From a checkpoint of a small rotation predictor: patch size [4, 4].
Rows from block 9 of a small rotation predictor, named by matrix and row number. Rows with one number belong to one neuron. Each number is 50 + 10 x the weight over its row's rms, rounded and kept within 0 to 99. All counts start at 0.
Before each neuron's rows are labels from the 100 images, of 14976, where the neuron reaches its highest value: "responds to" is what is common among them; "place" is the part of the image that holds the peak. Only what is clearly more common there than usual is listed. The data: photos of arthropod specimens (BIOSCAN-5M).
# fc1: MLP up (model.blocks.9.mlp.fc1.weight, 1920x320), inputs 0-159
# fc2: MLP down (model.blocks.9.mlp.fc2.weight, 320x1920, transposed), outputs 0-159

responds to: order Hymenoptera
place: middle left
fc1.702:63 72 37 56 44 36 40 41 36 34 53 49 31 49 37 68 43 45 48 63 20 48 47 56 59 69 71 52 57 49 37 54 44 53 31 51 65 44 39 67 44 50 56 60 58 48 69 44 36 50 65 62 49 54 41 62 62 54 57 56 39 50 48 57 49 52 52 51 42 64 45 40 47 31 38 54 52 45 50 55 38 56 45 44 66 47 37 64 63 54 55 39 43 54 51 38 55 53 51 34 43 52 36 60 54 39 29 53 51 63 58 51 68 74 65 59 51 49 62 43 52 42 48 43 70 52 61 45 50 39 64 55 51 51 47 49 68 29 50 60 35 51 43 40 55 57 44 31 55 62 46 49 50 43 43 33 76 71 49 38
fc2.702:49 49 50 45 66 45 33 45 54 69 46 44 37 55 58 35 50 60 57 47 57 68 65 45 42 42 63 59 49 47 57 53 47 43 41 60 48 60 46 39 60 50 57 55 68 42 51 65 47 42 51 41 48 26 52 28 53 47 54 54 43 53 41 55 56 48 54 50 53 53 27 66 42 46 50 21 39 58 41 47 48 47 49 44 43 26 58 50 83 56 43 52 39 43 53 47 77 44 35 55 51 48 43 34 51 56 45 39 46 55 09 47 50 59 60 51 53 60 56 33 44 42 48 52 52 59 39 46 51 41 46 54 62 55 34 51 40 50 50 47 47 47 35 55 49 56 51 36 63 51 63 63 58 40 65 68 32 67 69 48

responds to: order Hymenoptera
place: centre
fc1.499:40 43 38 62 48 45 50 53 41 52 47 45 44 67 31 62 51 66 43 34 38 57 48 42 35 34 57 46 22 72 35 46 49 46 64 45 44 51 66 46 56 26 55 49 30 59 49 38 36 49 63 47 50 31 46 62 35 45 47 53 50 62 47 31 45 42 52 33 49 58 34 69 57 53 53 38 48 41 36 49 42 58 52 43 54 58 57 29 29 61 56 58 50 70 62 44 37 51 51 47 42 43 34 50 59 45 54 51 56 56 48 42 39 32 45 56 38 34 65 36 55 54 53 50 41 63 48 37 55 67 55 59 63 30 56 41 51 47 56 49 44 56 66 37 47 48 70 53 50 63 45 64 66 70 56 35 52 47 61 45
fc2.499:37 45 60 49 56 51 56 44 36 47 48 40 50 60 54 47 54 38 53 41 53 61 62 46 66 48 45 38 55 53 46 48 72 45 60 54 50 68 65 45 44 57 50 44 51 37 54 40 66 43 53 53 55 40 53 68 62 37 54 55 38 63 48 31 46 53 62 56 46 54 60 60 45 51 53 37 66 50 37 57 35 43 59 47 42 46 54 50 65 41 39 78 55 50 57 44 47 29 51 50 25 61 45 32 59 53 37 52 55 57 63 54 52 77 29 45 51 38 47 61 50 56 51 43 47 27 55 65 38 50 44 51 54 48 51 50 52 45 57 43 44 34 63 36 47 50 47 55 49 53 68 47 56 51 51 58 40 45 58 70

responds to: order Hymenoptera
place: top centre
fc1.403:48 70 53 47 51 37 61 57 46 47 46 42 38 52 49 44 47 49 63 43 41 56 36 53 67 51 71 45 51 49 42 56 67 55 45 50 68 70 35 70 59 52 58 59 52 49 55 45 57 49 36 50 44 45 51 52 60 58 48 60 55 16 62 56 53 67 67 51 59 50 41 66 34 59 48 29 59 47 48 54 41 53 37 46 35 46 50 52 44 42 39 52 54 40 50 54 59 40 55 53 48 63 37 65 30 79 50 67 54 53 60 47 53 47 35 42 54 48 47 53 45 33 57 49 57 43 25 45 37 47 47 53 63 48 56 52 51 48 37 62 59 56 66 46 63 29 46 66 60 67 53 54 57 66 46 53 36 46 57 46
fc2.403:41 43 55 48 27 50 25 37 68 39 64 57 54 48 53 52 49 65 37 64 46 51 44 38 25 23 49 40 52 50 44 47 32 42 41 55 53 50 58 55 40 56 53 42 58 56 47 48 47 51 48 48 48 58 53 52 39 49 46 68 62 56 42 34 33 45 26 55 66 40 55 45 29 50 43 49 64 51 41 47 40 40 42 37 62 43 45 63 41 46 51 44 69 28 52 44 55 60 48 52 38 53 48 29 57 25 67 39 43 51 48 74 57 29 55 49 44 55 57 63 48 53 57 60 42 29 70 52 49 35 52 54 62 48 45 54 42 27 56 37 37 42 43 42 39 50 47 48 46 64 55 63 49 49 33 41 42 42 53 43

responds to: order Hymenoptera
place: centre
fc1.650:56 51 55 37 20 40 66 48 52 62 46 48 68 49 32 58 43 63 60 60 53 44 44 58 31 51 50 43 52 56 46 52 59 21 64 38 58 38 31 46 45 40 54 48 29 59 52 46 32 31 47 45 49 57 59 39 43 47 56 46 48 72 55 61 38 51 57 59 42 54 42 49 69 61 73 57 57 53 55 60 35 48 42 43 41 48 50 58 39 44 44 63 39 43 52 52 47 64 58 52 36 36 51 47 53 58 57 63 60 46 73 56 71 43 64 49 44 39 43 37 43 56 48 48 61 62 35 41 57 53 49 57 50 43 63 43 52 46 39 41 58 57 56 47 46 42 51 61 65 51 74 69 43 35 33 34 51 63 49 54
fc2.650:41 61 51 53 55 49 60 56 37 69 53 41 70 48 45 44 66 48 90 50 29 48 51 34 39 65 54 41 54 48 50 46 68 46 50 51 48 60 54 53 20 40 54 48 60 40 43 45 50 50 48 53 52 50 52 57 40 49 55 36 33 49 44 45 58 44 56 53 55 42 57 66 54 51 54 56 59 57 51 47 48 49 58 61 51 48 54 55 54 48 55 80 45 31 29 44 52 49 48 53 68 48 37 51 36 56 41 59 55 50 67 81 39 67 44 63 49 58 50 55 52 43 54 46 49 36 65 49 59 48 48 53 75 55 39 53 52 52 49 37 62 61 45 47 47 48 48 51 68 62 62 33 77 52 48 61 49 51 58 58

responds to: order Lepidoptera
place: bottom right; bottom left
fc1.706:44 42 45 41 45 45 51 35 53 60 51 58 43 47 43 53 48 38 62 35 60 42 43 34 52 44 40 67 44 42 52 50 60 46 37 58 63 50 46 38 40 46 38 55 34 55 49 53 45 39 48 66 41 45 61 60 66 51 50 52 65 32 39 57 37 52 35 55 65 65 58 48 50 36 34 59 41 43 58 55 33 55 55 57 57 59 40 70 54 59 47 52 55 76 24 64 53 59 59 44 62 62 65 47 67 45 54 45 54 53 51 53 43 40 56 42 51 36 62 59 49 27 63 56 55 60 57 45 51 39 50 62 38 51 49 55 48 46 63 43 50 40 39 41 52 58 43 42 28 51 70 61 39 50 56 53 40 41 55 56
fc2.706:51 58 52 42 40 46 68 40 44 22 65 57 38 36 37 32 70 64 51 41 46 42 52 38 51 55 41 46 60 57 53 53 56 59 42 34 37 41 43 55 67 58 62 42 41 59 31 78 40 48 49 50 50 43 54 60 48 48 37 44 48 57 62 36 44 48 35 51 60 47 53 23 66 58 49 40 46 51 47 49 57 54 44 39 55 65 71 47 61 53 58 47 55 35 36 57 64 61 50 52 33 47 44 55 51 54 47 56 54 65 42 56 59 40 65 45 56 47 60 51 58 52 47 50 60 34 55 61 37 64 47 47 48 47 36 46 54 34 49 64 71 55 30 36 62 54 46 48 41 59 45 52 66 56 41 61 62 53 49 57

responds to: order Hymenoptera
place: centre
fc1.138:47 46 52 68 46 46 62 46 38 63 42 47 60 40 50 71 61 53 53 39 46 64 55 62 48 47 28 47 43 56 48 42 41 55 53 64 58 48 37 44 68 49 41 47 54 59 69 34 18 54 58 31 49 43 46 43 62 60 50 40 45 51 52 54 55 56 65 53 52 54 42 36 64 41 48 44 52 46 30 53 47 46 22 64 44 34 59 40 66 50 65 60 66 53 53 59 65 45 38 56 46 48 54 52 47 44 55 60 40 50 46 37 43 58 40 61 58 60 37 59 39 45 55 49 57 61 55 48 53 51 40 49 59 66 23 41 55 51 49 52 35 58 59 51 48 43 62 58 42 63 47 49 50 75 57 62 62 57 54 63
fc2.138:49 56 51 49 40 53 52 50 53 44 25 72 47 54 46 38 24 69 57 39 47 52 49 64 43 52 34 48 43 50 30 43 30 38 44 71 56 56 45 41 38 49 51 33 67 48 31 67 50 44 47 54 52 41 49 44 45 62 58 26 45 53 46 49 59 51 47 54 47 36 53 52 59 62 52 53 53 43 36 46 66 51 54 40 42 49 50 49 48 50 37 67 46 59 64 60 38 37 51 39 47 47 41 62 67 26 47 55 49 55 36 55 57 55 62 55 68 53 52 54 58 52 50 39 62 75 44 50 64 42 46 52 67 47 50 53 52 66 54 47 50 38 59 57 53 55 43 33 59 44 52 42 53 51 62 47 47 43 59 45

responds to: order Coleoptera
place: top centre
fc1.262:57 35 49 37 54 45 64 44 50 52 60 45 64 46 63 53 57 46 42 49 47 60 65 51 41 67 41 41 60 53 51 64 67 42 39 54 47 44 57 53 40 54 58 36 62 63 50 30 54 39 52 21 40 49 44 43 22 63 47 65 43 45 47 51 52 62 34 53 52 51 62 53 32 37 47 53 28 54 44 58 68 59 49 61 44 58 47 44 54 47 50 41 21 41 33 45 39 50 45 46 51 68 39 59 50 42 58 44 52 33 66 51 44 41 40 50 43 54 52 57 36 59 42 50 62 53 63 48 35 46 41 41 53 45 37 55 40 67 53 56 42 43 49 59 47 62 39 52 53 42 59 53 55 48 52 56 41 57 27 46
fc2.262:52 25 46 48 49 47 75 48 45 52 55 40 33 54 36 42 61 53 48 57 65 71 44 26 43 42 55 54 55 52 55 51 56 52 33 56 43 45 50 57 59 50 49 48 52 70 39 54 52 41 56 55 51 48 45 31 54 45 32 52 38 47 64 36 70 57 75 52 57 56 52 62 22 56 52 49 62 57 42 56 48 53 51 40 61 45 41 66 46 50 54 36 40 60 70 56 49 45 57 59 49 54 49 43 45 31 62 42 55 26 47 46 45 44 59 52 62 42 41 44 33 57 45 61 38 35 54 35 70 54 50 52 63 45 38 54 49 50 50 37 66 47 39 39 57 53 44 61 47 41 55 39 59 58 36 43 56 48 57 44

responds to: order Hymenoptera
place: centre
fc1.349:36 39 49 57 45 53 71 56 50 47 44 45 32 45 57 59 47 48 54 53 54 53 47 68 13 24 47 60 58 43 56 56 53 55 56 42 58 43 29 53 51 49 47 52 32 47 42 48 30 33 48 50 72 44 37 57 46 34 46 67 46 56 33 59 42 70 49 39 52 54 46 41 36 32 59 42 52 36 60 53 59 54 54 63 57 55 42 61 54 55 36 52 43 34 59 69 63 40 65 63 53 60 54 65 49 65 55 67 46 56 54 37 50 54 59 34 56 42 56 59 74 46 53 63 44 55 48 52 61 43 45 48 54 50 61 64 63 73 48 28 52 81 48 34 35 51 51 57 52 62 38 52 41 26 52 35 47 49 50 42
fc2.349:39 42 55 53 53 49 49 49 66 55 46 70 44 50 47 53 68 40 55 38 40 37 47 42 63 47 45 44 49 45 71 49 56 51 58 32 46 53 59 60 50 50 35 48 50 38 60 66 39 39 48 49 53 54 54 59 49 47 42 36 50 51 55 57 55 55 41 53 63 55 36 54 38 43 49 32 42 47 31 57 51 49 63 52 41 71 48 52 57 52 50 43 47 64 58 49 53 55 47 54 50 52 49 52 29 42 42 52 50 58 47 46 48 48 59 50 50 35 45 62 57 46 51 52 45 60 38 19 50 57 42 58 52 51 53 51 48 73 48 64 27 40 47 59 85 56 55 44 52 53 55 49 25 55 38 55 60 54 31 50

responds to: order Hymenoptera
place: centre
fc1.232:49 33 46 41 47 60 53 59 52 55 67 40 37 37 48 50 69 59 44 66 21 64 60 44 52 51 44 32 66 52 53 52 42 58 50 45 60 52 58 53 42 63 46 45 53 43 52 52 47 55 52 53 50 58 53 45 56 34 52 37 57 31 60 60 46 38 58 63 61 52 52 36 59 48 66 17 43 60 39 47 44 37 33 61 45 53 50 36 48 54 55 39 31 56 56 54 61 48 75 46 58 55 59 51 55 37 43 44 50 45 50 55 67 39 43 48 33 66 67 54 54 52 51 52 57 44 48 34 43 73 49 61 49 40 54 58 59 47 46 52 41 45 53 57 47 64 52 54 69 45 34 45 52 54 53 48 49 54 51 49
fc2.232:46 56 38 54 65 48 76 52 46 60 47 39 55 48 63 43 69 67 48 49 53 51 48 43 59 42 54 40 49 51 59 53 16 54 36 40 45 64 51 51 33 61 74 63 56 32 46 64 45 40 42 57 45 45 46 67 50 39 50 44 56 56 51 51 50 50 48 55 31 52 74 50 57 48 41 57 45 51 52 53 67 65 59 55 47 62 37 36 69 50 54 48 46 56 56 62 53 69 40 38 41 43 43 25 55 25 38 50 64 60 37 41 46 48 50 66 47 47 51 50 46 35 59 41 41 51 56 59 52 43 73 38 63 44 45 46 53 48 52 65 60 51 58 61 48 36 53 53 36 47 61 49 46 61 46 35 43 55 55 57

responds to: order Coleoptera
place: top centre
fc1.625:38 42 57 47 61 57 47 31 48 49 54 60 52 33 52 41 54 28 48 56 47 44 54 52 51 51 51 36 28 40 43 33 41 52 52 42 41 67 47 59 42 55 35 51 54 52 60 42 43 58 66 47 38 43 55 32 43 64 32 60 64 70 53 60 60 50 41 54 40 59 58 36 44 42 47 52 59 48 48 66 53 46 44 59 45 44 53 56 50 36 46 69 42 41 43 35 56 67 60 48 50 57 52 54 46 39 39 49 51 49 66 42 53 61 48 38 47 46 53 48 34 41 38 55 71 70 43 50 47 32 66 44 45 55 49 22 53 37 56 43 45 49 53 40 45 63 58 75 56 37 79 51 54 44 57 41 36 35 54 50
fc2.625:52 60 48 48 59 49 49 53 58 42 48 46 55 56 32 60 48 38 56 66 52 64 54 39 35 48 67 50 53 45 55 52 46 55 44 56 48 65 56 33 64 53 82 25 48 61 53 37 58 42 47 47 52 41 51 55 58 57 33 28 56 39 43 41 48 58 61 52 41 45 68 47 59 50 55 63 51 48 68 53 46 56 50 25 32 55 51 63 71 69 33 48 49 41 46 54 47 70 51 67 42 48 63 54 32 62 52 46 51 45 70 46 62 53 61 62 58 41 36 56 46 57 60 45 56 54 55 57 49 52 40 50 48 51 51 50 56 28 51 38 86 50 58 53 25 57 48 58 53 44 55 58 46 55 52 40 48 47 47 43

responds to: order Hymenoptera
place: bottom left
fc1.167:60 38 60 32 52 19 61 39 64 35 46 43 46 60 62 32 61 55 38 60 45 52 43 55 37 51 57 51 50 44 48 51 65 64 47 55 41 39 64 45 35 62 46 49 53 44 62 41 56 49 38 71 32 64 48 45 44 51 52 41 52 39 55 40 35 45 52 48 65 53 46 39 75 45 58 57 74 71 48 58 41 56 69 57 49 65 38 52 59 27 62 32 56 43 59 53 61 55 46 45 58 39 49 44 69 29 57 51 45 42 52 51 34 49 55 53 39 55 57 61 63 36 48 41 45 62 52 55 50 29 56 57 39 42 50 42 44 51 47 38 58 66 54 52 43 41 50 50 52 57 56 60 51 42 46 57 42 57 64 61
fc2.167:48 47 44 47 52 38 62 51 37 52 43 45 44 55 38 35 49 43 66 29 62 51 50 38 37 58 45 53 58 64 59 53 58 46 69 50 50 52 35 54 39 43 68 51 48 56 58 69 40 36 55 49 46 60 74 62 53 46 36 59 64 43 35 58 40 54 39 47 38 32 51 31 66 53 44 44 57 56 57 52 53 38 51 60 46 57 45 53 64 53 57 54 64 41 45 55 46 58 51 55 44 52 53 71 35 41 52 43 47 48 63 34 47 53 61 49 46 46 45 65 57 39 53 61 66 61 54 19 62 44 49 42 34 50 55 53 56 30 47 52 59 59 53 32 57 44 61 54 53 57 44 58 51 61 31 55 61 45 52 52

responds to: order Lepidoptera
place: bottom left; bottom right
fc1.202:50 39 51 58 34 64 60 36 58 56 47 61 52 52 43 57 50 63 41 51 49 40 46 30 51 43 26 41 36 42 51 43 52 54 42 55 38 22 50 39 44 57 78 45 47 55 50 65 52 58 46 44 58 43 57 47 52 44 48 41 41 39 61 53 57 47 60 51 58 53 48 69 41 55 55 47 83 69 51 59 33 46 51 45 41 57 50 50 41 40 62 65 48 48 57 60 53 66 55 67 59 31 50 53 42 51 64 59 59 54 33 53 38 67 55 54 50 30 56 62 56 34 50 39 41 61 57 68 63 47 67 43 44 49 41 47 30 43 40 44 46 46 43 56 54 45 63 63 45 53 50 46 43 59 39 49 42 41 49 52
fc2.202:56 45 50 45 65 52 54 46 66 48 72 42 56 53 39 45 31 37 62 57 58 27 49 29 52 56 60 47 50 47 62 52 44 43 62 35 54 42 53 36 28 62 35 54 55 48 46 40 45 51 53 47 43 53 49 38 49 56 48 57 40 43 45 39 19 56 57 48 63 19 41 46 59 49 51 52 48 54 69 54 50 48 39 32 38 57 46 54 46 47 51 45 44 42 38 61 61 59 55 38 53 50 53 59 57 47 53 52 44 73 51 66 46 49 45 44 50 35 50 52 55 46 48 77 56 43 33 40 38 39 50 55 56 53 58 51 59 34 45 60 48 68 43 44 66 45 47 39 42 57 44 43 46 45 44 39 67 51 57 49