A small rotation predictor, trained from scratch: 9.9M parameters.
Rows from block 9 of a small rotation predictor, named by matrix and row number. Rows with one number belong to one neuron. Each number is 500 + 50 x the weight over its row's rms, rounded and kept within 0 to 999. All counts start at 0. Numbers have three digits each.
Before each neuron's rows are labels from the 100 images, of 14976, where the neuron reaches its highest value: "patch colour" is the nearest of a few named colours to the mean colour under the peak. Only what is clearly more common there than usual is listed. The data: photos of arthropod specimens (BIOSCAN-5M).
# fc1: MLP up (model.blocks.9.mlp.fc1.weight, 1920x320), inputs 160-319
# fc2: MLP down (model.blocks.9.mlp.fc2.weight, 320x1920, transposed), outputs 160-319

patch colour: grey
fc1.543:495400551497488540474515405522535501544449400488439433507515505486519407521443477581530515613520460545541485562469480501548511476480536537474500497481531452467410463532467483517423463535479505482503436553564532507533462494509521573440466545507475566440488435548494556528473556512661526542485461489513486514548532553511542529559531397455458578544332577528513420480489499461475553495524508471431517502619513577470450528459508499441436443513463612545501381487465593471521438417428516
fc2.543:483452447476454499471544502478522496622524485510492580512556498459453569565429486515438503569503586513544415495459613468527462533539530540451504328542425503470610491596515500581520588526505486577567449539526527468462467523555496495484476527519557481626522483522532497607537478580499503482579524525498482458524499528495441492434469500486468392555479493528513466420561484537471571532542492421362427419550422602488522500487561446447478498554503451421494440513412534525492440505487485

patch colour: pink
fc1.177:500455612518471459489527549535435476482449448498490437500535477487372560482448497452511491398459501478481564481492408486479424507523531437460524500408518567585496533495404517527430428489485420489509460515534578596524582513502495478495490481507501559580489493530572447519558487523547533478491550471507458477466511430439483519511451498475500531517448448516461560627418521503530522608422503419620569462531426568456491543496588502646537580458454467496526485435434506487503457490537463
fc2.177:579489521493410527485564573413510447524461455501526453495471525513515424538510433513415507442505503578527513378623467497450483501486431475515440476495499446501378545464601493532530529516489504481540508494532487509493502463527485556492503462597537527484512420548574560463472496564498556451505480469514478454583497563555506482499520483466566513603506484573433509397505512506582608513412446685576501490549536498516538567497527557532496530541573518491602530456355451497508540519519453

patch colour: grey
fc1.120:515564577408596514496472523567491499548449504422540483495560495472457486573574480531548566381544465534497416482529573539500446512506432477570551496539503517418543505525430563612532527456472451473474483495512535564447518448337581471469527471575535529602488560497547468487460484574467501516499566520486498493488429487526590414483480620494528585468600491513543583492490441484423552456550545498573462541501508500489552521526497460459525405580492508488499540519398500510468503497561518
fc2.120:484644511519502535532556535428484568499504466487517488498440504529471538389523463554496483459611594549532512519432432551498541513470427481490614452462489525452442495499368558515537516529530444506483502487532585491496548506631510535439528496441510478427445448514516488524389462493562488526507505472437496466430440604442497517482511498491499493459496544546477381465567458519433504495496464464446506620521505540436597456432485485535465536505575492486383410404463418501483492445506597

patch colour: grey
fc1.211:519506535474519506504537502501548430456510371439557453594487495597427507412377441490504533437524560448486461523498518485412497562503435523569567539546584485488513508459523471436461548493500557520523479512546471526494510558477473466442606421480454574482467462481474462443382448595551450479427539516513562457503559479470470500490499528471478543481567482447538454496541486442530492513459601597521422532573525510535381625530392594540440518464462492476473451499477566495514510542442446
fc2.211:539528534554592438545580516447554533444512497525586467543548515496476553482528473544531510443476364536510524508425517545559497456526499541522468491501538521546462480396552591402577637404509447507503514411471560495474501523466490508489514465487541508344516504495507572452528593447518442571584501540498557478613433512504566474425413516593510497528475516484487483493487466532505546546515483506489527498440456525462450459401475527552546537434468565493526401469606512430416604456544528

patch colour: white
fc1.535:497518434557458525452526538446464401495599463493487524505516528406392491570400473580454504456427541520518512573534524468544405541528474516521526492521509449498529526539442579475443395518488473459542515521489510467565491484524587458504567487465497562510440488528508450496521517513536501451514560489574462482544458622491456521512521455453495438546449482530560480528414421594523544467553560487531527473536399547441458450543536468496535536424558521501498581375420479459519481552454451
fc2.535:570457498509389447536496420549541578504522510562595568500502546534506507484595570554564473480523547435546506511424463526527517460499494446500424365510539564448520491494414547534443487528470468463486518416506440459512517508492562539545464500475552534440378563505500536534510518486506532479372517452539482426660443606490557521529536500507444487519501497593437425422493486532502465508511481531512468463596471511559552502492532653443435543536544513586526642401468579440510410452507644

patch colour: white
fc1.518:523479495518506450569463457523575548509386432569549560510620470477501465509575471523503530428481441435498437578500488566535439427485506531459648398563469524471494500428602561478421546484501432547529504560572402466631516492600367500452538575569429502450524496496548495467530453420443489486431524496444491552399522549537444515557471468358580526546498531553551499586588526518489461465474549534419442454488462468478415600545488586484482557486533438480630494453454503570537395484552493
fc2.518:476516473459408482641496499467469570570454420512539518495540455471571627523527456405671492513537527444486485518528600450438568488518527525465501444427408533480445535452561528461486543502557510489527474467472381502499483526427500469450537518465452590478402456452436427492465507462487480483459513554584481519443547485439492465372515427407548508477485510494366526621563511511501546491477530401440536479498496514594485488553510570433537490525504508545406512539488429510479507434490545

patch colour: white
fc1.290:490437539562530560467470572534514497501486559476491536453507452488508536417506342514561479441414479426488484456473406450506571603472546518508553489418529550487465467465489494451503489495515609454474452396570537477590585542484552460532582389499562419483556468501567481496487557379390541514398579508437493469499492472495416508557482495543365497510483470547518527485489515560544369524473524419420541591578486453516466502467600492566448567479449482488458481458473445479506557405491526
fc2.290:445540481487449511531357549537465520476581428558545516516473492473481455429484407506507521433525517514550431437383565431503565491490540438508454443504448540438455575449523502510547493499509520513519526420427404513540490517466505584490513509511553554496614518477548589536521482562518455485560462485511479479451492541519472466486585492583567445457479560521376636434399496423540510493442487533516508455498461499486486521541514470436505561438479340508520563544541455526479483493484513

patch colour: white
fc1.577:518492501638440538461560494568453438564525430479496545463482471513521556554445514513516480480513519449438488468463489485480472453515483527424566506490539565509498541592526458512479558570442446535522416459469545489563452511540467469418529502461477521584472532489554449520401487425502470514482410507440579454502488555488495516556462577527484581523466456488552507521444500547545434542467539475547490410510489501465508486518554483592530516476562532535469454476426462450521594549472537
fc2.577:570356497515443508467616539528417563533516527504567640515618515501517455529405573446523501598459500475462452447484598561462369504529494507488506452496600410538501486576526468526441519476526497523538479478447451488461498507560512499491558520479580536474417488481525568656456516553495587592558468519551507502548518546547441527566506478445504462485382491467470475436604519475494512494588493539421584395524511466627478617443521562546427493538428501593546489420549485484507499535497516

patch colour: white
fc1.218:513504473490531503486555480523540551331476532603595559598552540451423575505446508531418505559482523443521445528515540459470507438569441533453479512486406565516486483480530455484439542470545609437475487464517539511496498550499502514485401495475501542533528544524480416445533525425488443584518452392599414525515498517427465579443518507538558529526620437468508517435508487465547498507555537573493529507569568464502441454504452543508374461469480556502446473516622503532473499592462422
fc2.218:517557545440552500546494509420494509511464538475458516532514493545483569455471601600415482435438546510516508391515528528523544486496479514489559430521457339448564540476418476449536492498503454504469527469469516498469457466469509530478502486502507482516415491512420530481421556487506461532486522524472497463436522540504534541530521358454445463545516495464366488490572469516529482493483531530437588515526413563488402520547541572461465566434463427538477577487511554478461578433526569

patch colour: white
fc1.89:348473394521566534535511440531499516413542525515453533532516447504506552515537451524526503585505503541509464540507523422539515527448485527522607543510595626468522637540472596525508493581533505525507525486552593617525569494428530520437557510459529540427494457470389498508526483509584457442388503578526543457567533500543435511530513461499494426522540515522580535536447516522495449511462498495468464412540489472455476531480468547556510537517432449581483454568595502456535539408532480
fc2.89:515765555464534494582557381601530536404447528526493482464447499546516483580460495574466510481462518608518414495461519496511488476486529410476506488536471533469529522615577489399536512551510567468491535497498582523484501538311561486486563482494505532543542526451489571428397471522488525574516460498403530488527572432485537456514495530499505412584508567480555528461481489470564546484446461449497519547591489481544415497357489479517417459523493381478457467544500466491482646559520508

patch colour: white
fc1.5:497477584564509541557487531396517552553502431450487421375512512628498497437435441451541427462450401530419610479561494543507541513415545516553556459524582482430516536487460451402504430470476534527578411542442549520506471472454528483501459573514488456501504462479474563536474535422505477519486576492492495474480508451439537431545478534488540456551501544521532550429477460474575429452468478609455472607546563474384531549555492488518503471453626503485504458462503535460448542470540582
fc2.5:586441511515423513436556475506521601521545475477475588588447503546482544498482539507543489505497484550522520427496403533526538514475522576494517483462507422523499455563381458411496542522492427540518499483457496492501537485579446540484477489452476491426598509462517475560450471501489503497534526517495505462471447448439467435534577331578499467499565606501449536440505510411554490485522554427488494469500422486403547584484457563572482521484459584387594590440542445520499424624490474

patch colour: white
fc1.214:587474558481562489516502498523490503558556413531475517435519497534496568496450479586475485435486481553508508534441514486460427500508478494527429340541514447533411525443473490534418534482451495451427492473455507523463520407499525580440522479415547441478478464491518611529505510543491418494492542479632544557485463519551517593499480518621558475544423508555579615566507456471481526477537489472444497520582526615519532487471553497478587474405595512469539465571473556484478422556576462
fc2.214:472469540547463517529446521412520465482589446519430587513447478487505441584468484542502551560451520395430442540409515433464498503498472470551519327545487470569490515422448482467467692544500486537441538515518582528523450537532521505509525475447535480524431513531469571501557545470467453527613524468540461462544472532469567413585483591554438450504488573496527558530444490529525494503462483473493568443511532515493466530387522480459512554462483574434558440511457430537455509560467575

patch colour: pink
fc1.546:500458495496509512545521480521495500530502483577528441569491432519551597448594397403478486395487529612565515501535540538421449509514532525434581511540479506581472526502473393544466465544468483542477419508401427487499525457493472500465507457562514466558538557519496510456548485443432550524526453415491526487586451475507498555408530515528524521538558465582506615446633386464448441449533489507446563394514540549497469479467551553510539478552429477528544535530501485505459475500464474
fc2.546:416469476496512469481538427573444499488522482471478521507549522424444489484416516500545506557502482540504564498450640525431413532521505615535468566508634421531483628594524482547455520524526511481482488599467530536429504569415468504428504486494514518420401552525518474455466521540541492430443506526551530442501479439452561559558556476497460477488546503561507529456592471513566574504554566504507521509531441408458443488467544497522446530507459452553531564658518508546476482499465556

patch colour: grey
fc1.474:513430564471469459550567498485502513555457496503547475577437498567472593573495536470484448411581504608555554502498452523466501610502525527477483536451511418527539497453501479448482493482473560522517507542440493450537417563561466561404492457481490538481510455497463525505440403452614457507509443502546475486570481520553513458493560460433487515524411451598603404561521558468404430493565552434510472505610588554533395555485478520473481506546559448501541395510464482501484454502408501
fc2.474:411476442476407524554713458470474473550569407477472392507539496573475503627417453600486480534480428541464496433438595540525453486478457536522476538451468534580429486568507515600518521535505588560555493575420487492523488498456498447528507492574569487459576520486468500475509522628505432500523502461535489490580466588498501524548534501460547483542441518526539430538502455429516614475521478398428446412481472437542457446470534514483472465527456365494432537607447548479448477482445579

patch colour: grey
fc1.370:474516612404418538562513520454552572527499480449463423494494496445569501434502505481447535452455559522497560577509450569411511573449512484550456531486508531472478466594503453505446421479473545543481492606560487589527548447370554520472530502427491394511408562411495501465479466545533456432440523482501538517536469493507514458503566519550553508448423424462533568597502553483546516487576451601481487547477456525465553569504561564503424437419381576471459463517556512488475599385424487
fc2.370:465626502493495520573508575479491418534514539511561507523398456557446413449563508541509495586485454452508557478473402480540519521480511488507500589478488594376488503496417520476493541497485596513478523515471451490503506475585498443536470505396473514457563589508382536559468510463482451526535527541550481422535488560538479478631470532450468458565386440565503488458468517521514643508474482589476520519482514583452460574476493587510513539481503430550557574521493475505524599447492454

patch colour: grey
fc1.172:532513525423452646496570503500500512529496493491591497473502509468520490448511515484546476479496478482571465487441545484522482502497546500509517488520559515441498401482363610609411508497464507525548534470511469468509450436453483492441479536475543480503487474529535579622509485432545569519519573467450479517530491465594493474560489450524515495470599502529552536510447477522582552509419472518528458562527487567490461519495479487369511486538508578489437580519461539531426532543463489
fc2.172:492610438493403502441532568525558466383500453499506534487470514508478546572489601529497514518555501501505427438492462499525522509484502515508547633474536505548542441564439583521501482517541460555577466556454464484512437472417454472493430468468479520375606426509482409555567504408487418516518513493423516485472477514483464459452452621515496456482509507415514697599397516569590478523570429519516395492488458533492460374512467505512518441446512462380511398528392473537491480512496500

patch colour: pink
fc1.687:529465485511612529570509546550562415465466597555568493462472571572461502515427451478457543466550463512418500607575634516499420487486529519532517531479608503472605450475543549400489414499484438545477523523487361533444472573471561468527552521500432492475457576480460536543446588473528505440586504479513485584525387480539540460487564477513443553576517486511503512498520433475533467412449540432452521452489516439581548435486403497481509492383516464533481555388453596502461491452477515
fc2.687:514459506548496500541474590499559474444444507524539430468441505529508481479536559534479535427437475466499430493444487575580485510470486462506656537430589549464509447466529470476512493488478589524528520540499494502508489496529447544431453488427397555489551589531548471573516485407456454450440474512441467461681511331518531521561506584486509451516462524530513543440645473506499506496480507417497492486473435415544498436500510436561520537487517500489565607405445524486491570500489479

patch colour: white
fc1.227:451501435538511470557536431441506496460419500395476438547520506476454590490592565543502498512488452435575494400469501474532495599443435481516524432469474430461489409443486465523489429509510480484498487424524515488523571433490486509475522468464543442454469503566458508532485464443486492548542513482474509504524508479486499411523577594545479535574485446490428485499590503465471500522462540488525509458505423438506672438443511482572464450401565541539487539545478346499553463468555419
fc2.227:513547491496603525512521514501543553478480552486564489454469490510532416446547644554458522454458550483511500413467503506476500527497482512488535503549534508540531518502534526482490521509494407488490480488544678475497520551518442536453471510592613471413410452510463466493566528424499455460527538543504460456496479400506525541535510592466448599449451488522497571641579505533473575514524466488592579523408575451370455494544489531514598481548508510397576439466462460530516499377489462